{"model": "masked image model", "dataset": "regions of photos with short descriptions (Visual Genome)", "train_examples": 50862, "image_size": 32, "crop_scale_min": 1, "horizontal_flip": true, "translate": 0.06, "method": "mae", "mask_ratio": 0.75, "loss": "mse", "encoder_arch": "vit", "encoder_norm": "rmsnorm", "encoder_norm_position": "pre", "encoder_activation": "swiglu", "encoder_mlp_ratio": 3, "encoder_head_dim": 64, "encoder_fused_qkv": false, "encoder_bias": "none", "encoder_qk_norm": false, "encoder_parallel_block": false, "encoder_inner_norm": false, "encoder_drop_path": 0.15, "encoder_patch_size": [4, 4], "encoder_layers": 12, "encoder_width": 256, "encoder_positions": "rope", "decoder_width": 192, "norm_pix_loss": true, "decoder_layers": 4, "init": "kaiming_normal", "residual_init": "scaled_by_depth", "optimizer": "normuon", "muon_scale": "spectral", "learning_rate": 0.035, "momentum": 0.9, "nesterov": true, "orthogonalizer": "polar_express", "adamw_lr_other_params": 0.0027, "max_grad_norm": 5.0, "max_steps": 7900, "batch_size": 192, "epochs": 29.8, "lr_schedule": "wsd", "decay_fraction": 0.4, "final_lr_fraction": 0.1, "warmup_steps": 790, "weight_decay": 0.01, "adamw_weight_decay_other_params": 0}
Rows from block 11 of the encoder, named by matrix and row number. Rows with one number belong to one neuron. Each number is 50 + 10 x the weight over its row's rms, rounded and kept within 0 to 99. All counts start at 0.
# gate: MLP gate (encoder.blocks.11.mlp.gate.weight, 768x256), inputs 0-127
# fc1: MLP up (encoder.blocks.11.mlp.fc1.weight, 768x256), inputs 0-127
# fc2: MLP down (encoder.blocks.11.mlp.fc2.weight, 256x768, transposed), outputs 0-127
gate.60:53 41 35 37 39 48 50 58 30 46 41 41 46 60 40 45 52 56 42 44 48 37 58 33 63 61 41 52 45 56 59 55 28 55 53 39 35 42 59 59 50 51 35 43 54 46 58 28 61 52 66 48 50 53 39 46 43 52 35 57 51 56 41 34 63 46 44 44 46 53 50 41 35 43 30 49 43 55 53 42 60 60 59 56 67 59 39 33 71 47 45 53 51 48 53 52 44 60 46 67 33 46 46 42 53 54 46 47 46 42 66 38 47 70 37 53 64 50 73 55 41 69 44 55 65 56 63 46
gate.61:63 58 50 47 67 55 54 54 39 54 39 32 39 34 62 60 44 59 44 69 46 46 64 46 63 80 41 53 41 41 51 45 56 47 46 55 52 41 54 39 46 42 55 43 38 59 50 62 68 51 59 39 44 39 60 29 39 56 46 44 56 55 67 56 60 55 36 47 53 68 53 67 43 54 52 53 29 53 33 49 42 51 66 43 24 31 39 49 42 42 49 43 69 38 46 53 44 41 34 43 57 53 66 55 35 38 47 52 21 59 60 51 49 43 57 47 61 48 56 42 41 31 60 53 60 60 49 64
gate.62:48 53 59 55 45 50 56 50 47 38 56 72 67 55 51 58 52 60 47 57 48 32 70 41 64 62 38 52 55 55 45 61 30 46 44 53 59 57 49 55 70 55 53 64 33 40 54 63 59 52 48 55 54 61 31 66 46 63 65 59 55 48 41 46 56 38 43 32 57 60 56 50 59 50 47 54 38 42 43 40 56 56 71 45 44 48 50 63 47 55 52 45 33 39 45 42 47 40 47 47 31 63 69 35 55 42 39 55 33 40 45 59 40 47 61 59 45 61 45 51 52 51 38 34 58 59 57 36
gate.63:42 43 57 54 41 53 42 63 44 24 62 35 44 70 48 40 47 42 42 53 53 50 60 38 55 40 66 44 20 40 65 34 52 39 42 62 48 66 43 55 36 44 55 47 42 57 46 52 44 51 70 54 45 53 44 39 44 47 55 52 59 42 46 48 48 75 50 65 67 49 41 48 47 50 42 61 37 59 49 66 51 48 56 45 44 37 44 73 48 39 55 35 57 56 34 44 51 41 50 51 41 58 39 47 54 54 47 57 53 39 66 60 41 39 43 32 47 45 44 48 36 43 60 67 51 56 33 57
gate.64:27 34 55 53 58 60 45 76 51 52 43 75 39 51 48 41 68 48 53 66 45 55 55 68 47 46 41 49 60 47 36 45 44 39 46 36 40 60 38 57 47 55 49 44 58 60 61 40 47 57 65 57 58 73 67 55 55 53 61 59 57 52 36 33 49 46 53 75 75 58 66 47 50 55 46 51 52 40 55 65 60 57 46 47 47 46 50 55 64 54 53 54 40 49 44 56 37 58 57 60 46 54 61 49 69 52 45 82 54 39 50 50 39 46 36 51 56 45 66 37 45 50 36 50 32 42 53 52
gate.65:35 45 50 49 59 55 50 26 30 44 51 35 54 38 50 54 45 23 70 49 37 49 66 42 42 48 45 55 50 37 59 60 49 58 59 54 59 49 42 70 35 49 46 63 52 48 61 37 58 40 29 62 48 45 54 44 45 37 52 47 42 65 46 49 52 60 56 53 48 55 55 40 49 46 32 48 42 63 62 59 43 47 43 41 56 40 56 33 51 70 37 51 56 45 61 60 68 52 57 57 49 39 39 40 58 50 65 60 45 66 43 45 64 45 43 42 39 42 46 25 41 54 35 39 57 59 50 49
gate.66:61 48 57 50 49 60 47 55 53 20 63 54 48 46 59 52 53 54 50 24 48 50 54 57 49 51 39 44 22 37 54 56 55 60 46 37 47 71 41 59 55 45 43 47 37 59 55 50 80 37 46 53 43 68 54 54 50 58 60 50 55 63 53 51 41 57 27 53 32 34 54 41 44 56 66 55 63 56 43 53 49 55 68 57 60 51 32 52 70 47 44 45 52 47 41 63 64 54 33 57 71 41 61 55 62 47 37 51 56 46 47 49 61 54 57 53 57 59 56 46 55 50 50 40 51 49 51 43
gate.67:51 59 59 36 42 56 35 46 39 59 47 50 41 56 64 57 57 59 46 52 63 53 71 43 69 47 44 63 54 56 34 54 47 53 52 49 49 30 47 64 52 55 61 54 59 49 45 30 57 41 71 52 57 34 61 66 70 61 50 47 42 70 31 50 55 60 53 35 59 48 37 59 49 54 51 74 62 34 31 52 52 64 40 46 60 60 56 49 51 70 42 53 46 54 45 62 54 34 39 43 46 34 43 36 44 46 60 57 58 62 58 42 42 44 63 54 39 45 55 59 49 43 52 51 55 44 58 28
fc1.60:47 58 34 50 40 54 59 52 36 51 50 55 41 56 42 40 43 50 25 52 52 36 53 22 44 62 41 59 60 52 61 59 26 47 48 45 36 39 62 52 49 59 43 43 60 37 60 36 51 43 62 53 42 47 41 48 56 56 47 65 50 49 39 45 65 47 53 43 43 48 46 50 40 46 24 47 37 49 49 34 53 62 49 51 54 65 41 37 73 33 55 63 45 45 59 39 59 60 33 49 44 51 57 45 54 33 42 45 39 39 65 42 39 69 32 58 50 56 57 60 44 62 48 47 62 59 65 40
fc1.61:30 68 40 50 45 55 42 35 56 41 39 41 47 37 60 34 38 45 40 47 61 40 46 64 49 37 64 38 46 45 54 52 52 38 47 47 50 69 44 52 32 41 53 40 47 46 42 45 34 54 48 44 69 37 56 53 41 47 53 44 39 45 59 32 37 54 46 50 52 48 59 61 41 52 60 51 57 80 64 62 24 48 62 41 50 47 41 54 35 48 58 62 56 35 69 55 52 46 52 43 60 64 44 49 48 52 50 58 53 38 54 47 51 42 51 55 50 52 74 43 46 42 39 59 51 45 57 48
fc1.62:39 54 50 54 52 48 69 62 46 31 54 53 59 49 37 51 60 62 34 48 50 50 62 53 53 66 39 62 64 57 56 63 43 46 38 39 65 59 59 43 56 50 36 55 44 41 57 63 51 46 39 35 66 61 25 62 60 53 53 61 53 52 35 39 58 51 44 29 60 58 72 44 51 53 41 58 35 46 44 45 43 66 62 48 53 42 52 59 30 64 54 50 38 43 51 45 50 39 47 48 35 68 66 45 48 47 38 36 41 57 49 50 42 48 72 58 52 63 60 44 55 48 49 34 56 51 42 38
fc1.63:41 43 50 39 60 47 44 41 34 45 63 45 63 49 63 35 49 40 37 69 51 46 51 45 63 65 55 65 45 55 27 78 31 32 34 38 48 31 54 51 49 58 42 58 47 43 58 59 33 42 49 50 71 50 65 70 71 52 50 58 45 54 50 56 48 30 53 54 65 29 54 37 50 47 44 54 56 40 41 45 49 47 42 40 39 46 46 41 69 47 44 42 38 53 57 71 41 60 52 51 51 49 34 51 37 55 57 49 63 38 43 46 64 60 59 53 36 50 46 57 42 52 54 34 34 40 64 45
fc1.64:48 44 36 45 48 50 35 43 41 63 46 52 58 43 30 57 39 56 45 37 53 43 65 49 54 57 67 51 49 56 61 55 51 62 42 55 46 54 53 68 65 42 50 54 69 55 52 43 74 34 47 47 33 50 45 65 41 45 44 42 43 61 39 53 50 59 56 57 28 44 34 45 59 47 44 58 51 32 57 45 41 45 68 47 25 62 37 54 47 43 38 45 51 54 53 41 56 55 62 56 63 29 42 49 31 51 50 49 47 68 39 61 44 58 61 65 45 45 41 64 46 49 57 53 73 41 40 52
fc1.65:50 60 55 61 54 52 61 57 39 46 32 46 70 48 53 65 70 45 42 47 78 41 47 43 44 55 46 29 34 55 71 51 47 64 49 59 47 59 58 34 66 67 48 22 50 68 49 51 39 60 66 43 51 44 66 32 62 70 52 51 50 49 60 38 50 55 51 50 53 49 47 50 38 59 42 48 45 42 56 51 47 47 65 50 53 58 48 48 63 34 65 48 43 50 51 54 62 56 38 60 51 58 53 62 42 57 41 49 47 54 44 51 51 55 57 48 53 56 55 70 46 50 45 46 52 43 56 41
fc1.66:57 37 50 51 49 69 59 67 56 59 41 38 37 35 42 45 50 49 53 45 38 40 51 72 56 48 44 50 41 49 55 52 48 55 49 43 59 54 46 50 56 49 44 52 57 54 50 56 66 49 43 51 50 44 50 43 53 53 53 71 60 45 34 50 53 47 14 76 29 71 55 63 45 43 42 53 56 29 62 50 50 39 50 33 49 43 36 51 53 37 51 63 39 57 35 58 52 61 31 58 69 35 52 58 57 60 39 71 42 51 63 66 51 55 44 52 60 57 34 48 34 38 43 49 62 36 54 54
fc1.67:53 53 27 57 51 52 53 33 40 47 35 47 62 48 36 45 58 52 40 64 30 57 42 49 61 40 51 55 53 44 69 60 69 56 48 67 63 61 45 41 49 42 53 49 50 40 31 61 49 67 64 65 42 45 47 59 71 36 47 42 63 31 41 40 44 52 51 39 38 57 48 47 27 63 66 47 49 60 46 36 47 69 48 34 44 41 44 63 57 79 52 39 49 60 38 50 40 53 42 58 51 42 56 29 55 43 48 38 57 37 61 49 37 51 50 67 56 57 41 36 72 43 36 35 59 53 60 64
fc2.60:44 55 62 64 47 65 55 44 73 54 49 53 67 43 53 55 49 51 58 65 52 52 57 63 61 52 52 39 63 44 45 64 76 36 38 42 54 47 46 44 55 61 62 43 53 32 50 57 47 51 48 51 56 55 40 57 56 69 41 58 53 38 53 50 40 67 38 43 54 32 60 57 62 57 53 65 61 38 55 57 66 35 43 56 46 26 57 55 40 46 44 52 45 56 56 61 46 56 36 37 40 57 28 52 41 49 63 58 53 65 41 54 47 49 55 46 74 32 45 53 59 36 58 49 62 53 41 57
fc2.61:69 53 60 61 69 54 41 27 42 67 34 54 45 47 46 51 55 43 55 66 56 53 42 69 52 49 56 63 67 66 38 56 45 36 51 61 49 38 65 32 46 48 40 43 53 47 57 48 58 63 37 56 34 55 60 46 39 47 67 53 43 50 50 49 58 35 64 66 20 38 33 53 53 40 46 49 49 58 44 53 45 48 55 36 39 46 59 52 70 62 41 54 63 50 54 40 45 52 42 45 51 64 53 37 59 56 41 52 45 71 48 60 48 67 45 37 60 38 55 54 61 47 32 51 52 58 41 46
fc2.62:48 39 50 48 49 61 51 50 56 59 41 59 23 39 47 45 41 34 53 42 33 58 42 48 27 43 70 59 38 26 45 40 62 39 48 46 35 45 72 43 46 53 73 50 55 52 54 62 54 66 49 49 57 40 55 49 45 37 36 38 43 55 73 56 64 39 51 48 74 43 57 54 58 55 55 56 47 57 41 58 56 60 41 47 47 54 31 37 52 53 50 48 69 51 44 52 48 50 62 39 48 48 35 57 43 43 48 56 54 52 32 46 71 47 46 47 48 46 56 25 30 44 45 56 47 44 42 54
fc2.63:30 49 55 40 60 57 53 54 25 47 61 36 56 54 60 37 54 47 38 71 42 36 57 57 61 57 47 65 46 59 36 68 36 42 29 22 54 47 47 44 57 42 50 58 41 53 68 55 41 61 44 58 64 52 53 64 55 42 46 48 48 48 56 48 46 47 33 48 68 44 49 52 53 39 33 32 37 49 31 37 70 41 45 37 34 48 45 50 66 39 59 43 42 50 60 64 45 55 46 56 52 40 49 55 29 67 60 55 60 43 41 50 53 46 52 49 32 57 40 73 57 43 56 42 39 47 60 51
fc2.64:39 36 64 28 52 81 45 47 56 56 66 39 46 48 43 54 52 63 52 48 45 58 75 59 40 43 68 73 59 57 48 49 42 50 53 42 55 59 42 51 63 41 36 46 52 64 52 51 54 46 60 58 38 49 50 56 30 51 45 61 56 52 53 69 60 55 47 54 57 61 46 56 49 50 38 52 52 31 39 41 54 62 68 42 47 53 42 58 71 48 47 48 39 55 43 49 45 71 63 65 59 51 50 47 43 29 66 55 54 64 59 66 38 47 52 34 49 26 48 52 46 51 50 52 71 46 52 56
fc2.65:41 46 46 46 51 43 37 38 53 44 64 40 50 49 53 41 36 44 57 61 40 61 69 44 59 49 57 74 53 44 40 51 55 36 62 46 33 64 45 46 52 51 59 69 45 36 61 33 50 46 47 46 73 44 42 50 44 40 43 40 49 41 24 48 52 54 48 50 56 41 57 47 47 43 34 36 49 58 45 66 47 55 36 40 47 35 54 42 44 45 42 52 56 53 62 52 48 33 48 41 53 45 42 53 59 31 62 52 57 52 63 44 58 55 60 40 67 18 44 71 59 47 59 56 54 54 42 62
fc2.66:40 38 52 47 52 53 60 56 60 41 42 50 44 46 49 43 49 64 37 65 36 46 47 63 49 47 58 46 60 58 47 49 27 48 59 54 51 56 43 57 60 70 38 50 58 52 41 31 50 62 38 50 57 36 48 48 50 51 60 57 61 56 40 48 42 44 38 58 36 52 39 51 46 37 34 69 48 35 65 41 37 34 54 27 40 59 54 34 53 46 47 68 46 34 44 52 27 70 44 45 53 49 56 52 53 60 44 53 45 60 78 61 25 52 39 49 61 62 54 55 45 49 39 63 60 46 56 59
fc2.67:39 62 55 45 51 40 45 44 49 55 66 50 48 50 69 54 62 55 60 40 56 53 64 47 42 48 48 55 35 60 54 38 40 59 38 48 45 44 44 37 39 37 44 51 51 54 59 48 37 38 54 37 46 55 61 46 32 50 51 43 55 62 33 42 50 65 59 46 60 52 53 53 68 64 40 48 67 51 39 46 34 40 56 55 68 52 39 59 64 40 47 51 55 42 65 47 63 37 64 61 67 61 41 50 60 51 42 37 56 52 58 54 55 56 43 68 56 53 40 30 53 42 46 65 34 33 43 59