config.yaml
crop_scale_min: 1
encoder_head_dim: 64
encoder_bias: "none"
encoder_layers: 12
encoder_positions: "rope"
optimizer: "normuon"
adamw_lr_other_params: 0.0027
grad_clip: 5.0
warmup_steps: 790
weight_decay: 0.01
Rows from block 11 of the encoder, named by matrix and row number. Rows with one number belong to one attention dimension. Each number is 128 + 24 x the weight over its row's rms, rounded and kept within 0 to 255. All counts start at 0. After the name is the row's rms in percent of the matrix's.
# q: attention query (encoder.blocks.11.attn.q.weight, 256x256), inputs 172-255
# k: attention key (encoder.blocks.11.attn.k.weight, 256x256), inputs 172-255
q.131 105 [143  87  85 143 117 123 118 141 139 115 130 168 141 148 144 105  89 129  87  98 137 105 111 155 113 142 109 115 130 146 115  97  90 108 104 132 117  91  99 118 128 110 132 161 139  74 171 124 122 128 156 116 161 118  93 156 129  97 141 134 127 152 150 114 112 140 104 165 137 173 193 153 103 138 141 102 141 123 134 125  99  91 177 152]
q.132 102 [158 139 118 167 135 150 146 152 127 144  75  89 109 120 111 134 141  97 158 157 143 105 163 138 135 131 103 116 157 154 121 119 106 172 168 150 127 127 106 149 135 125  71 106 115 116  96 114  98 156 130 115 129 174 117 124 108 164 107 128 135 110 126 117 126 122  98 133 149 105  87 126 113  98 145 136 134 119 123  83 145 140 138  80]
q.133 103 [132 145 121 127 141 132 140 109 144 136 183 138 127 118 134 158 119  93 121 147  88 133 115 143 140 139 140 110 125 100 170 157 176  98 129 124 146 111 142  79 110 128 154 110 107 134 119 139 104 127 109 116 154 107 125 127 123 189 135 124 153 132 111  76 103 117 126 138 111 131 121 119  96 155  96 131 107 104 115 147 149 148 136 122]
q.134 097 [136 102 141 101 104 166 121 159 110  98 145 124 147 120 115 140 157 117  93 124 132 140 107 141 117 180 147 171 103  96 131 140 167 138 170 113 110  92 125 167  95 129 149 141  61 131 157 142 140 108 121 172 116 153 112 121 110  95 155 147 162 159 147  67 124 130  82 114 153 142 154 102 136 107 124 119 110 134 123 149 127  83 143 134]
q.135 091 [146 133 167 167 101 176 115 142 147 126 140 125 103 106 144 146 104  99 149 144 153 131 160  84 150 140 148 158 143  84 114 144 103 162 130 155 168 156 196 122 126 117 103 150 128 106  92 127 129 103 134 146 139 132 125 103 158 131  69 148 123  95 123 141 168 147 169  86 158 118 141 162 111 127 141 110  87 125 111  87  80 116 110 165]
q.136 104 [105 123 101 144 137  95 124 174 130 101 151  88 129 129 128 140 121 106  91 113  90 117  97  99 148 106 160 155 191 152 127 125 163 144 136 114 129 126  98 149 117  91 136 125 128 137 118 101 176 120 148 115 157 127 150 100 129 175 133 112 125 133 142 146  72 131 109 130 125  65 129 136 109 121 121 175 135 108 140 110 110 155 137 113]
q.137 099 [130  92 113  93 130 118 122 159 114 119 188 146 124 126 149 170 142 109 126 127 125 145 138  89 145  91 109 131 136 142 114 133 100  92 149 151 149 107 160 127 145 121 128 135 140  82 153  83 113  95 151 168 119 129 129 139 141 167  93  74 115 174  92  91 107 143 130 155 132 119 180 177 120 124 108 112 140  91 173 154 147 149 137 136]
q.138 105 [135 125 139 141 124 132 135 153 124 132  74  86 138 145 131 141 153 128 130 144 121 147 126 115 150 176 166 145 157 116 116 112 110 114 120 113 135 132  94 143 123 138 130 107 178 130 121 127 136 107 150 144  77 103  93 140 114 107 121 109 127 115 159  87 152 113 114 148 142 154 192 132 164 139 162 161 131 144  90 111 134 101 112 162]
q.139 091 [156 145 160 116 167 118 154 159 123 127 107 126 117 168 136 103 138  94 137 147 168 162 167 180 137 108 162 135 166 118 132 179 119 155  89 133 124 105  99 102 144 103 117  99 125 128 114  96 110 136 120 151 124 104 139 146 119 150 121 125  85 125 143 136 137 151 145 111 102 108 115 158 100 166 128 144 165 127 160 118 131 170  96  94]
q.140 098 [141 142 129 137 146 128 141 112 150 140  88 163 105 164 131 128  98 110 107 137 110 101  96 145 177  73 142 157 100 144 134 131 124 153 142 134 134 125 135 128 151  90  94 142 150 139 135 106 141  97 146 143 106 143 115 125 107 120 104 119 154 131 111 118 135 152 102 152 139 123  84 140 195 124  87  88 113 114  88 116 124 152 137 135]
q.141 100 [109 121 162 167 149 107 182 121 108 123 106 122 127 116 155 128 183 130 167 165  89 136 121 124 119 111 141 108 147 173 142 113 143 162 133 144  95 147 164 119  95 142 120 159 117  72 172  94 138 122 130 142 134 123 132  95 127 125 101 160 104 145 127  98 162 119 146 134 116 143 146 156 135 112 102 166 150 127 177 134 113 169 108 138]
q.142 101 [161 125 165 103 129 152 147 111 138 120 134 103 162 120 173  79 192 158 103 149 147 117 109 133 123  94 144 133 126 148 140 123  81 128 133 159 133 132 135 112 101 124 166 152 103 121 149 153  86 154 124 140 135 126 115 134 184 116 128 107 109 175 152 142 112 138 142 131  76 116 113  88 136 140 143 150 130 132 129 113 130 164 127  67]
q.143 101 [115 176 157 136 120 157  70 175  84 111 173 107 110 142 113 106 152 128 135 160 104 137 143 145 128 122  72 104 139 111 164 149 146  82 110 172 111 125 104 108 154 125  98 150 133 134  99 115 184 150 132 130 112 125 138  87 171 153 104 108  81 125 145 113 121 111 104 142 120 126 130  79 140 135 125 119 137 134  82 126 103 135 191 102]
q.144 105 [124 146 112 101 100 113 177 103 170 131 140 137 136 104 146 149 140 127 102 146 111 114 161 171  88 130 139 146 120 153 123 122 153 151 112 110 146 174 143  95  91 156 155 133 124 132 119 132 109 147 173 149 126 112  80 134  60 109 104 118  98 114 100 121 153 124 119 129  79 150 111 163 129 116 128 127 146 136 160 124 109 114 157 137]
q.145 110 [120 139 148 133 146 121 119 130 125  68 152 129 122 142 119 112 140 121 115  97 146 126 172 143 120 133 122 141 133 136 130 103 181 127 171 131 104 132 149 111 104 162 121 129 109 105 100 124 101 152 124 123 147 102 125 120 130 126 124 128 130  98 138 119 113 137 143 124  82 163 131 115 148 150 203 158 115 100 117 145 145 100 146 116]
q.146 111 [145 159 131 103 135 156 187 151 137 128 138  99 108 146 132 133 101 159 128 131  71 133 152 130 115 116  86 133 127 151 133 121 174 144 155 120 115 154 144 132 143 169 185 153 150 120 161 122 132 112 123 139 134 134 118  86 145 112 111 119 154 179 149 128 149 133 148 101 118 134 116 123 107 118 141  97 130 102 155  81 140 147 145 163]
q.147 106 [143 125 127 109 128 110  98 163 121 167 130 101 137 177 112 142 137 128 103 121 111 161 137  56 156 110 101 150 151 111 112  44 163 152 111 132 129 133 119 168 180  88 134  77 155 123 123  96 149 144 140  91 120 100 161  94 121 133  97 183 139  93 102 102  91 130 155 106 129 104 103 140 106 128 155 194 136 112 133 147 143 141 130 140]
q.148 098 [111 152 132  78 128 134 146 147  84 105 120 103  91  97 153 101 111 134 119 142 158 161 138 125 127 102 122  70 104 133 132 121 140 119 129 153 126 155 174 145 153 108  82 152 135 121 114 143 128 149 122 139 112 104 108 101 160 134 130 115 168  82 137  85  89  96 132 140 122 130 118 128 165 117 103 112 122 107 152 152 122 126 121 145]
q.226 110 [170  93 154  87 153  76 159 118 151 162 147  95 113  90 137 128 131 113 126 103 101 166 119 126 136  97 128 138 151 123 124 160 151 102  99 141 139 143 123 129 131 108 153 145 145 142 177 126 141 116 132 171 134 126 152 143 147 117  69 129  88 114 138 109 156 181 118 140 120 106  91  75 101 145 110 105 108 157 131  63 101 128 179 134]
k.131 099 [167 143 157 115 143 149 118 125 105  83 128 107 157 125 114  63 119 148 177 117 152  94 139 105 161 147 157 110 169 149  81 113 112 104 138 126  92 113 169 179 153 172 126 148 155  76 120 125 126 152 145 165 145 176 102 139 133  98 173 126 137  74 127 135 163 101 130 149  92 100 130 116 156 154 107 147 119 132 174 157 111 158  97 110]
k.132 103 [134  94 110 129 153  98 157  98 153  96 136 134 157 140 157 170  97 143 123 118 125 166 116 132 116 143 139 172 152  76 164 145 110 123 132 101 122 104 121 123  91 142 126 146 130 132 137  92 162 114 112 183  92 158 137 143 148 127 154 122 136 140 140 119 140 148 101 107 177 171 117  73 110 139 119 143 164 152  93 124 160 101 156 126]
k.133 105 [111 143 134  98 121 147 130 136 128 170  52 102 126 158 102 142 138 166 109 145 107  84 122 136 118 121 181  82 114 128  89 134 114 114 133 110  87 154 109 103 118 132 156 131 122 143 149 123 122 103 125 128 151 118 124  86 130 184 134 107 158  49 145 144 159 126 158 116 123 117 109 138 136 105  99  98  92 101 118 110 119 153 119 189]
k.134 097 [ 84 113 164 164 113 157  82 105 146 115 179 110 129 107 147 136  78 146 128 149 125 131  79  66  72 115 165 119 110 137 131 121 148 154 135 145 142 144  97 123 101 104 101 136 163 126 107 129 125 105 128  87 159  76 115 137 144  97 136 157 133 104 124 142 132 120 121 150 166 107 109 167 148 150 125 114 145  94  93 128 123 169 153  94]
k.135 094 [145  97 128 121 159 135 133 169 179 106 112 148 109 164 120 134  97 125 117  78 119 145 123 130  98 149 123 153 142 158 128 136 166 141 169 102 119 116 111  93 112 166 123 154 114 124 129 125 121 138 130 133 151 139 161 129 123 158  56 144 155 124  90 139 155 194 118 110 133 158 119  77 102 113 146 140 123 150 131 132 142 138 135 124]
k.136 110 [ 98 132 147 121 141 121 120 120 125 146 165 102 168 164 122 159  86 134 127 128 132 136 173 125 143 110 116 148 123 152  51 177 112 121 161 115  92 114 130  88 155  97 145 107 147 129 141  83 164 136 144 126 108 128 130 161 161 151 160 139 132 122 121 129 147 160 145  91 151 131 136 116 150 131 199 118 160 111 121 122 111  92 113 143]
k.137 101 [100 128 116 107 163 109 144 130 108 133 186 109 139 202  77 115 133 139 108 124 143 137 133 136 134 146 101 105 135 141  79  93 134  82  94 155 102 109  93 130 133 119 121 111 131  92 149 181 148 183 133  96  99 126 103 182 130 167 156 135 116 162  81 103 149 153 125 142 146 127 128 122 109 115 148 104 118 147 139 129  55  94 110 162]
k.138 102 [103  95 127 138 108 118 130 188 120 111 144 129 127 152 118 178 102 123 137 134 137 165 135 120 117  98 108 110 143 159 151 124 150 157 107 186 123 127 130 123 112 118 114 147 105 139 116  73 170 157  91 122 128  80 104 106 105  92 116 120 111  98 146 107 122 136 109 104 125 116 111 127 133 120 121 125 145  73 155 150 119 134 132  91]
k.139 099 [144 134 160 106 194  99 114 147 157 129 121 141 101 117 128 125 147 154 132 126 107  94 128 141 177  80 123  88 134  89 100 125 153 128 139 112 149  88 104 101  98 134 129 122 139 120 115 101 126 157 140 125 140  79 116  84 113 142 133 144 108 159  98 126 145 133 128 118 120  98 136 110 127 109 155 101 121 143  40 142 128 125 108 152]
k.140 091 [100 137 154 154 111 105 131 117 128 135 175  88  97 103 100 122 140 143 122 107 100 148  68 108 109 126 149 173 103 112 121 167 116 115  90 148 124  97 164 158 104 141 167 128 141 166  96 100 107 146 124 109 100  81 128 171 162 123 153 127 100 113 118 174 145 149 109  83 113 134 142 119 128  87 144 143 130 120 140 127 143 125 134 115]
k.141 099 [146 180 129 153 163 120 116  81 106  93 151 117 119 139  95 128 133 101 165 177  74 149 171 156 176 135 123 106 167 140 102 119 121 135 160 126  77 147  98 139 128 128 107 122 150 137 101 144 153 135 154  83 144 115 123 103 130 151  67 125 113 160 128 137 126 120 112 120  78 157 134 114 153 137  85 147 115 149 122 141 109 122 156 134]
k.142 099 [166 184 131 129 111 100  93 116 149 146  91 138 119 128  86 120 134 127 146 106 102 156 144 119 135 108 147 160 120 148 137 144  94 118 152 121 140 122 144 108 154 148 167 144 126  87  76 134 160 106 152 128 120 105  93  92 127 132 158 152 134 125  87 166 135 100 154 119 121 128 133 126 143 141 111 182 132 166 129 144 148 151 153 143]
k.143 096 [ 71 105 137  89 119 153 163 159 151 116 115 149 136 157 121 145 116 113 149 168 152 133 127 122 116 135 118 142 140 128 137 133 117 100 133 145 128 117 112 121 103 157 119 126 163 136 177 122 152 125 134 114  88 131 132  99 122 123 103  89 132 170 125 161 130 131 140 127 102 116 124 122 135 104 137  87 112 137  81 148 130 112 111 153]
k.144 101 [ 77 113 121 117 140 156 105 159 139 108 136 117 155 122 167 141 123 109 168 110 134 115 147  90 148  89 141 147 105  81 136 107 146 146 125 129 172 141 100  88 112 116  48  96 136 145 125 133 119 107  88 153 160 129 101 133 120 138 149 154 150  96 129 136 118 149 104 119  89 156 117 125  90 118 133 159 141 119  97 148 113 142 127 155]
k.145 104 [150 122 134 167 146 123 138 141 144 138 119 108 133 122 141 174 114 154 130 145 146 116 116  80 126 148 109 156 121 116 142 130 127 127 165 116 115 205  70  86 159 147 114 113 138 142 129 145 106 159 130 108 123  89 147 150  98 172 135 145 114 101 155 154  99 131 184 108 176 122 100 105 128 124  75 113 167 162 159 115 113 136 109 116]
k.146 099 [157 128 145 149 156 127 165 116 145 110  69 168 108 113 105 114 136 129 128 112 100  94  97  92  77 138 156 110 116 124 128  99 153 126 117 123 151 177 132 143 117 133 148 122 144 128  63 147 138 178 112 149 169 104 146 115 135 134 123 125 141 119 125 117 112 134 159 130 114 137 151 142 175 124 106 132 111 134 137 103 152 149  84 127]
k.147 097 [ 98 122 163 125 116 130 165 148 113 156  89 119  74 114 144 198 106 143 157 155 128 171 132 175 106 158 104  97 122 119 104 125 118 149 135 100 108 144  88 155 114  96 111 158 113 137 106  81 114 112 135 129  93 160  84 187 140 118 114 109 113  81  84 127 142 123 134 110 131 108 117 154 108 121 127 103 157 114 128 168 112 117 153 116]
k.148 101 [118  98 141 103  94 140 105  95 112 109 117 124 135 118 122 148 117 127 169 114 110 162 125 113 152 158 169  78 128 119 135 150 140  79 177 118 135 145 153 136 103 103 121 136 103 162 114 126 150 101 150  81 104 145 117 152 120  96 164 105 122 144  98 110 107 149 146 154 112 168 109 121 126 176 155 137 107 114 165 120  92 133 145 131]
k.226 110 [126 151 111 127 133 119 182 142 135  66 109 126 132 161 161  83 117 131 121 155  77 132 118 118 135  80 141 154 122 157 111  98 123 137 142 125  82 126 133 105 173 103 145  97 145 130 136 138  97 101 137 104  99 170 162 112 109 151 137 144 151 113 147 116  97 132 142 141  89 121 142 135 108 109 149 174 125 151 138 135 115  76  98 125]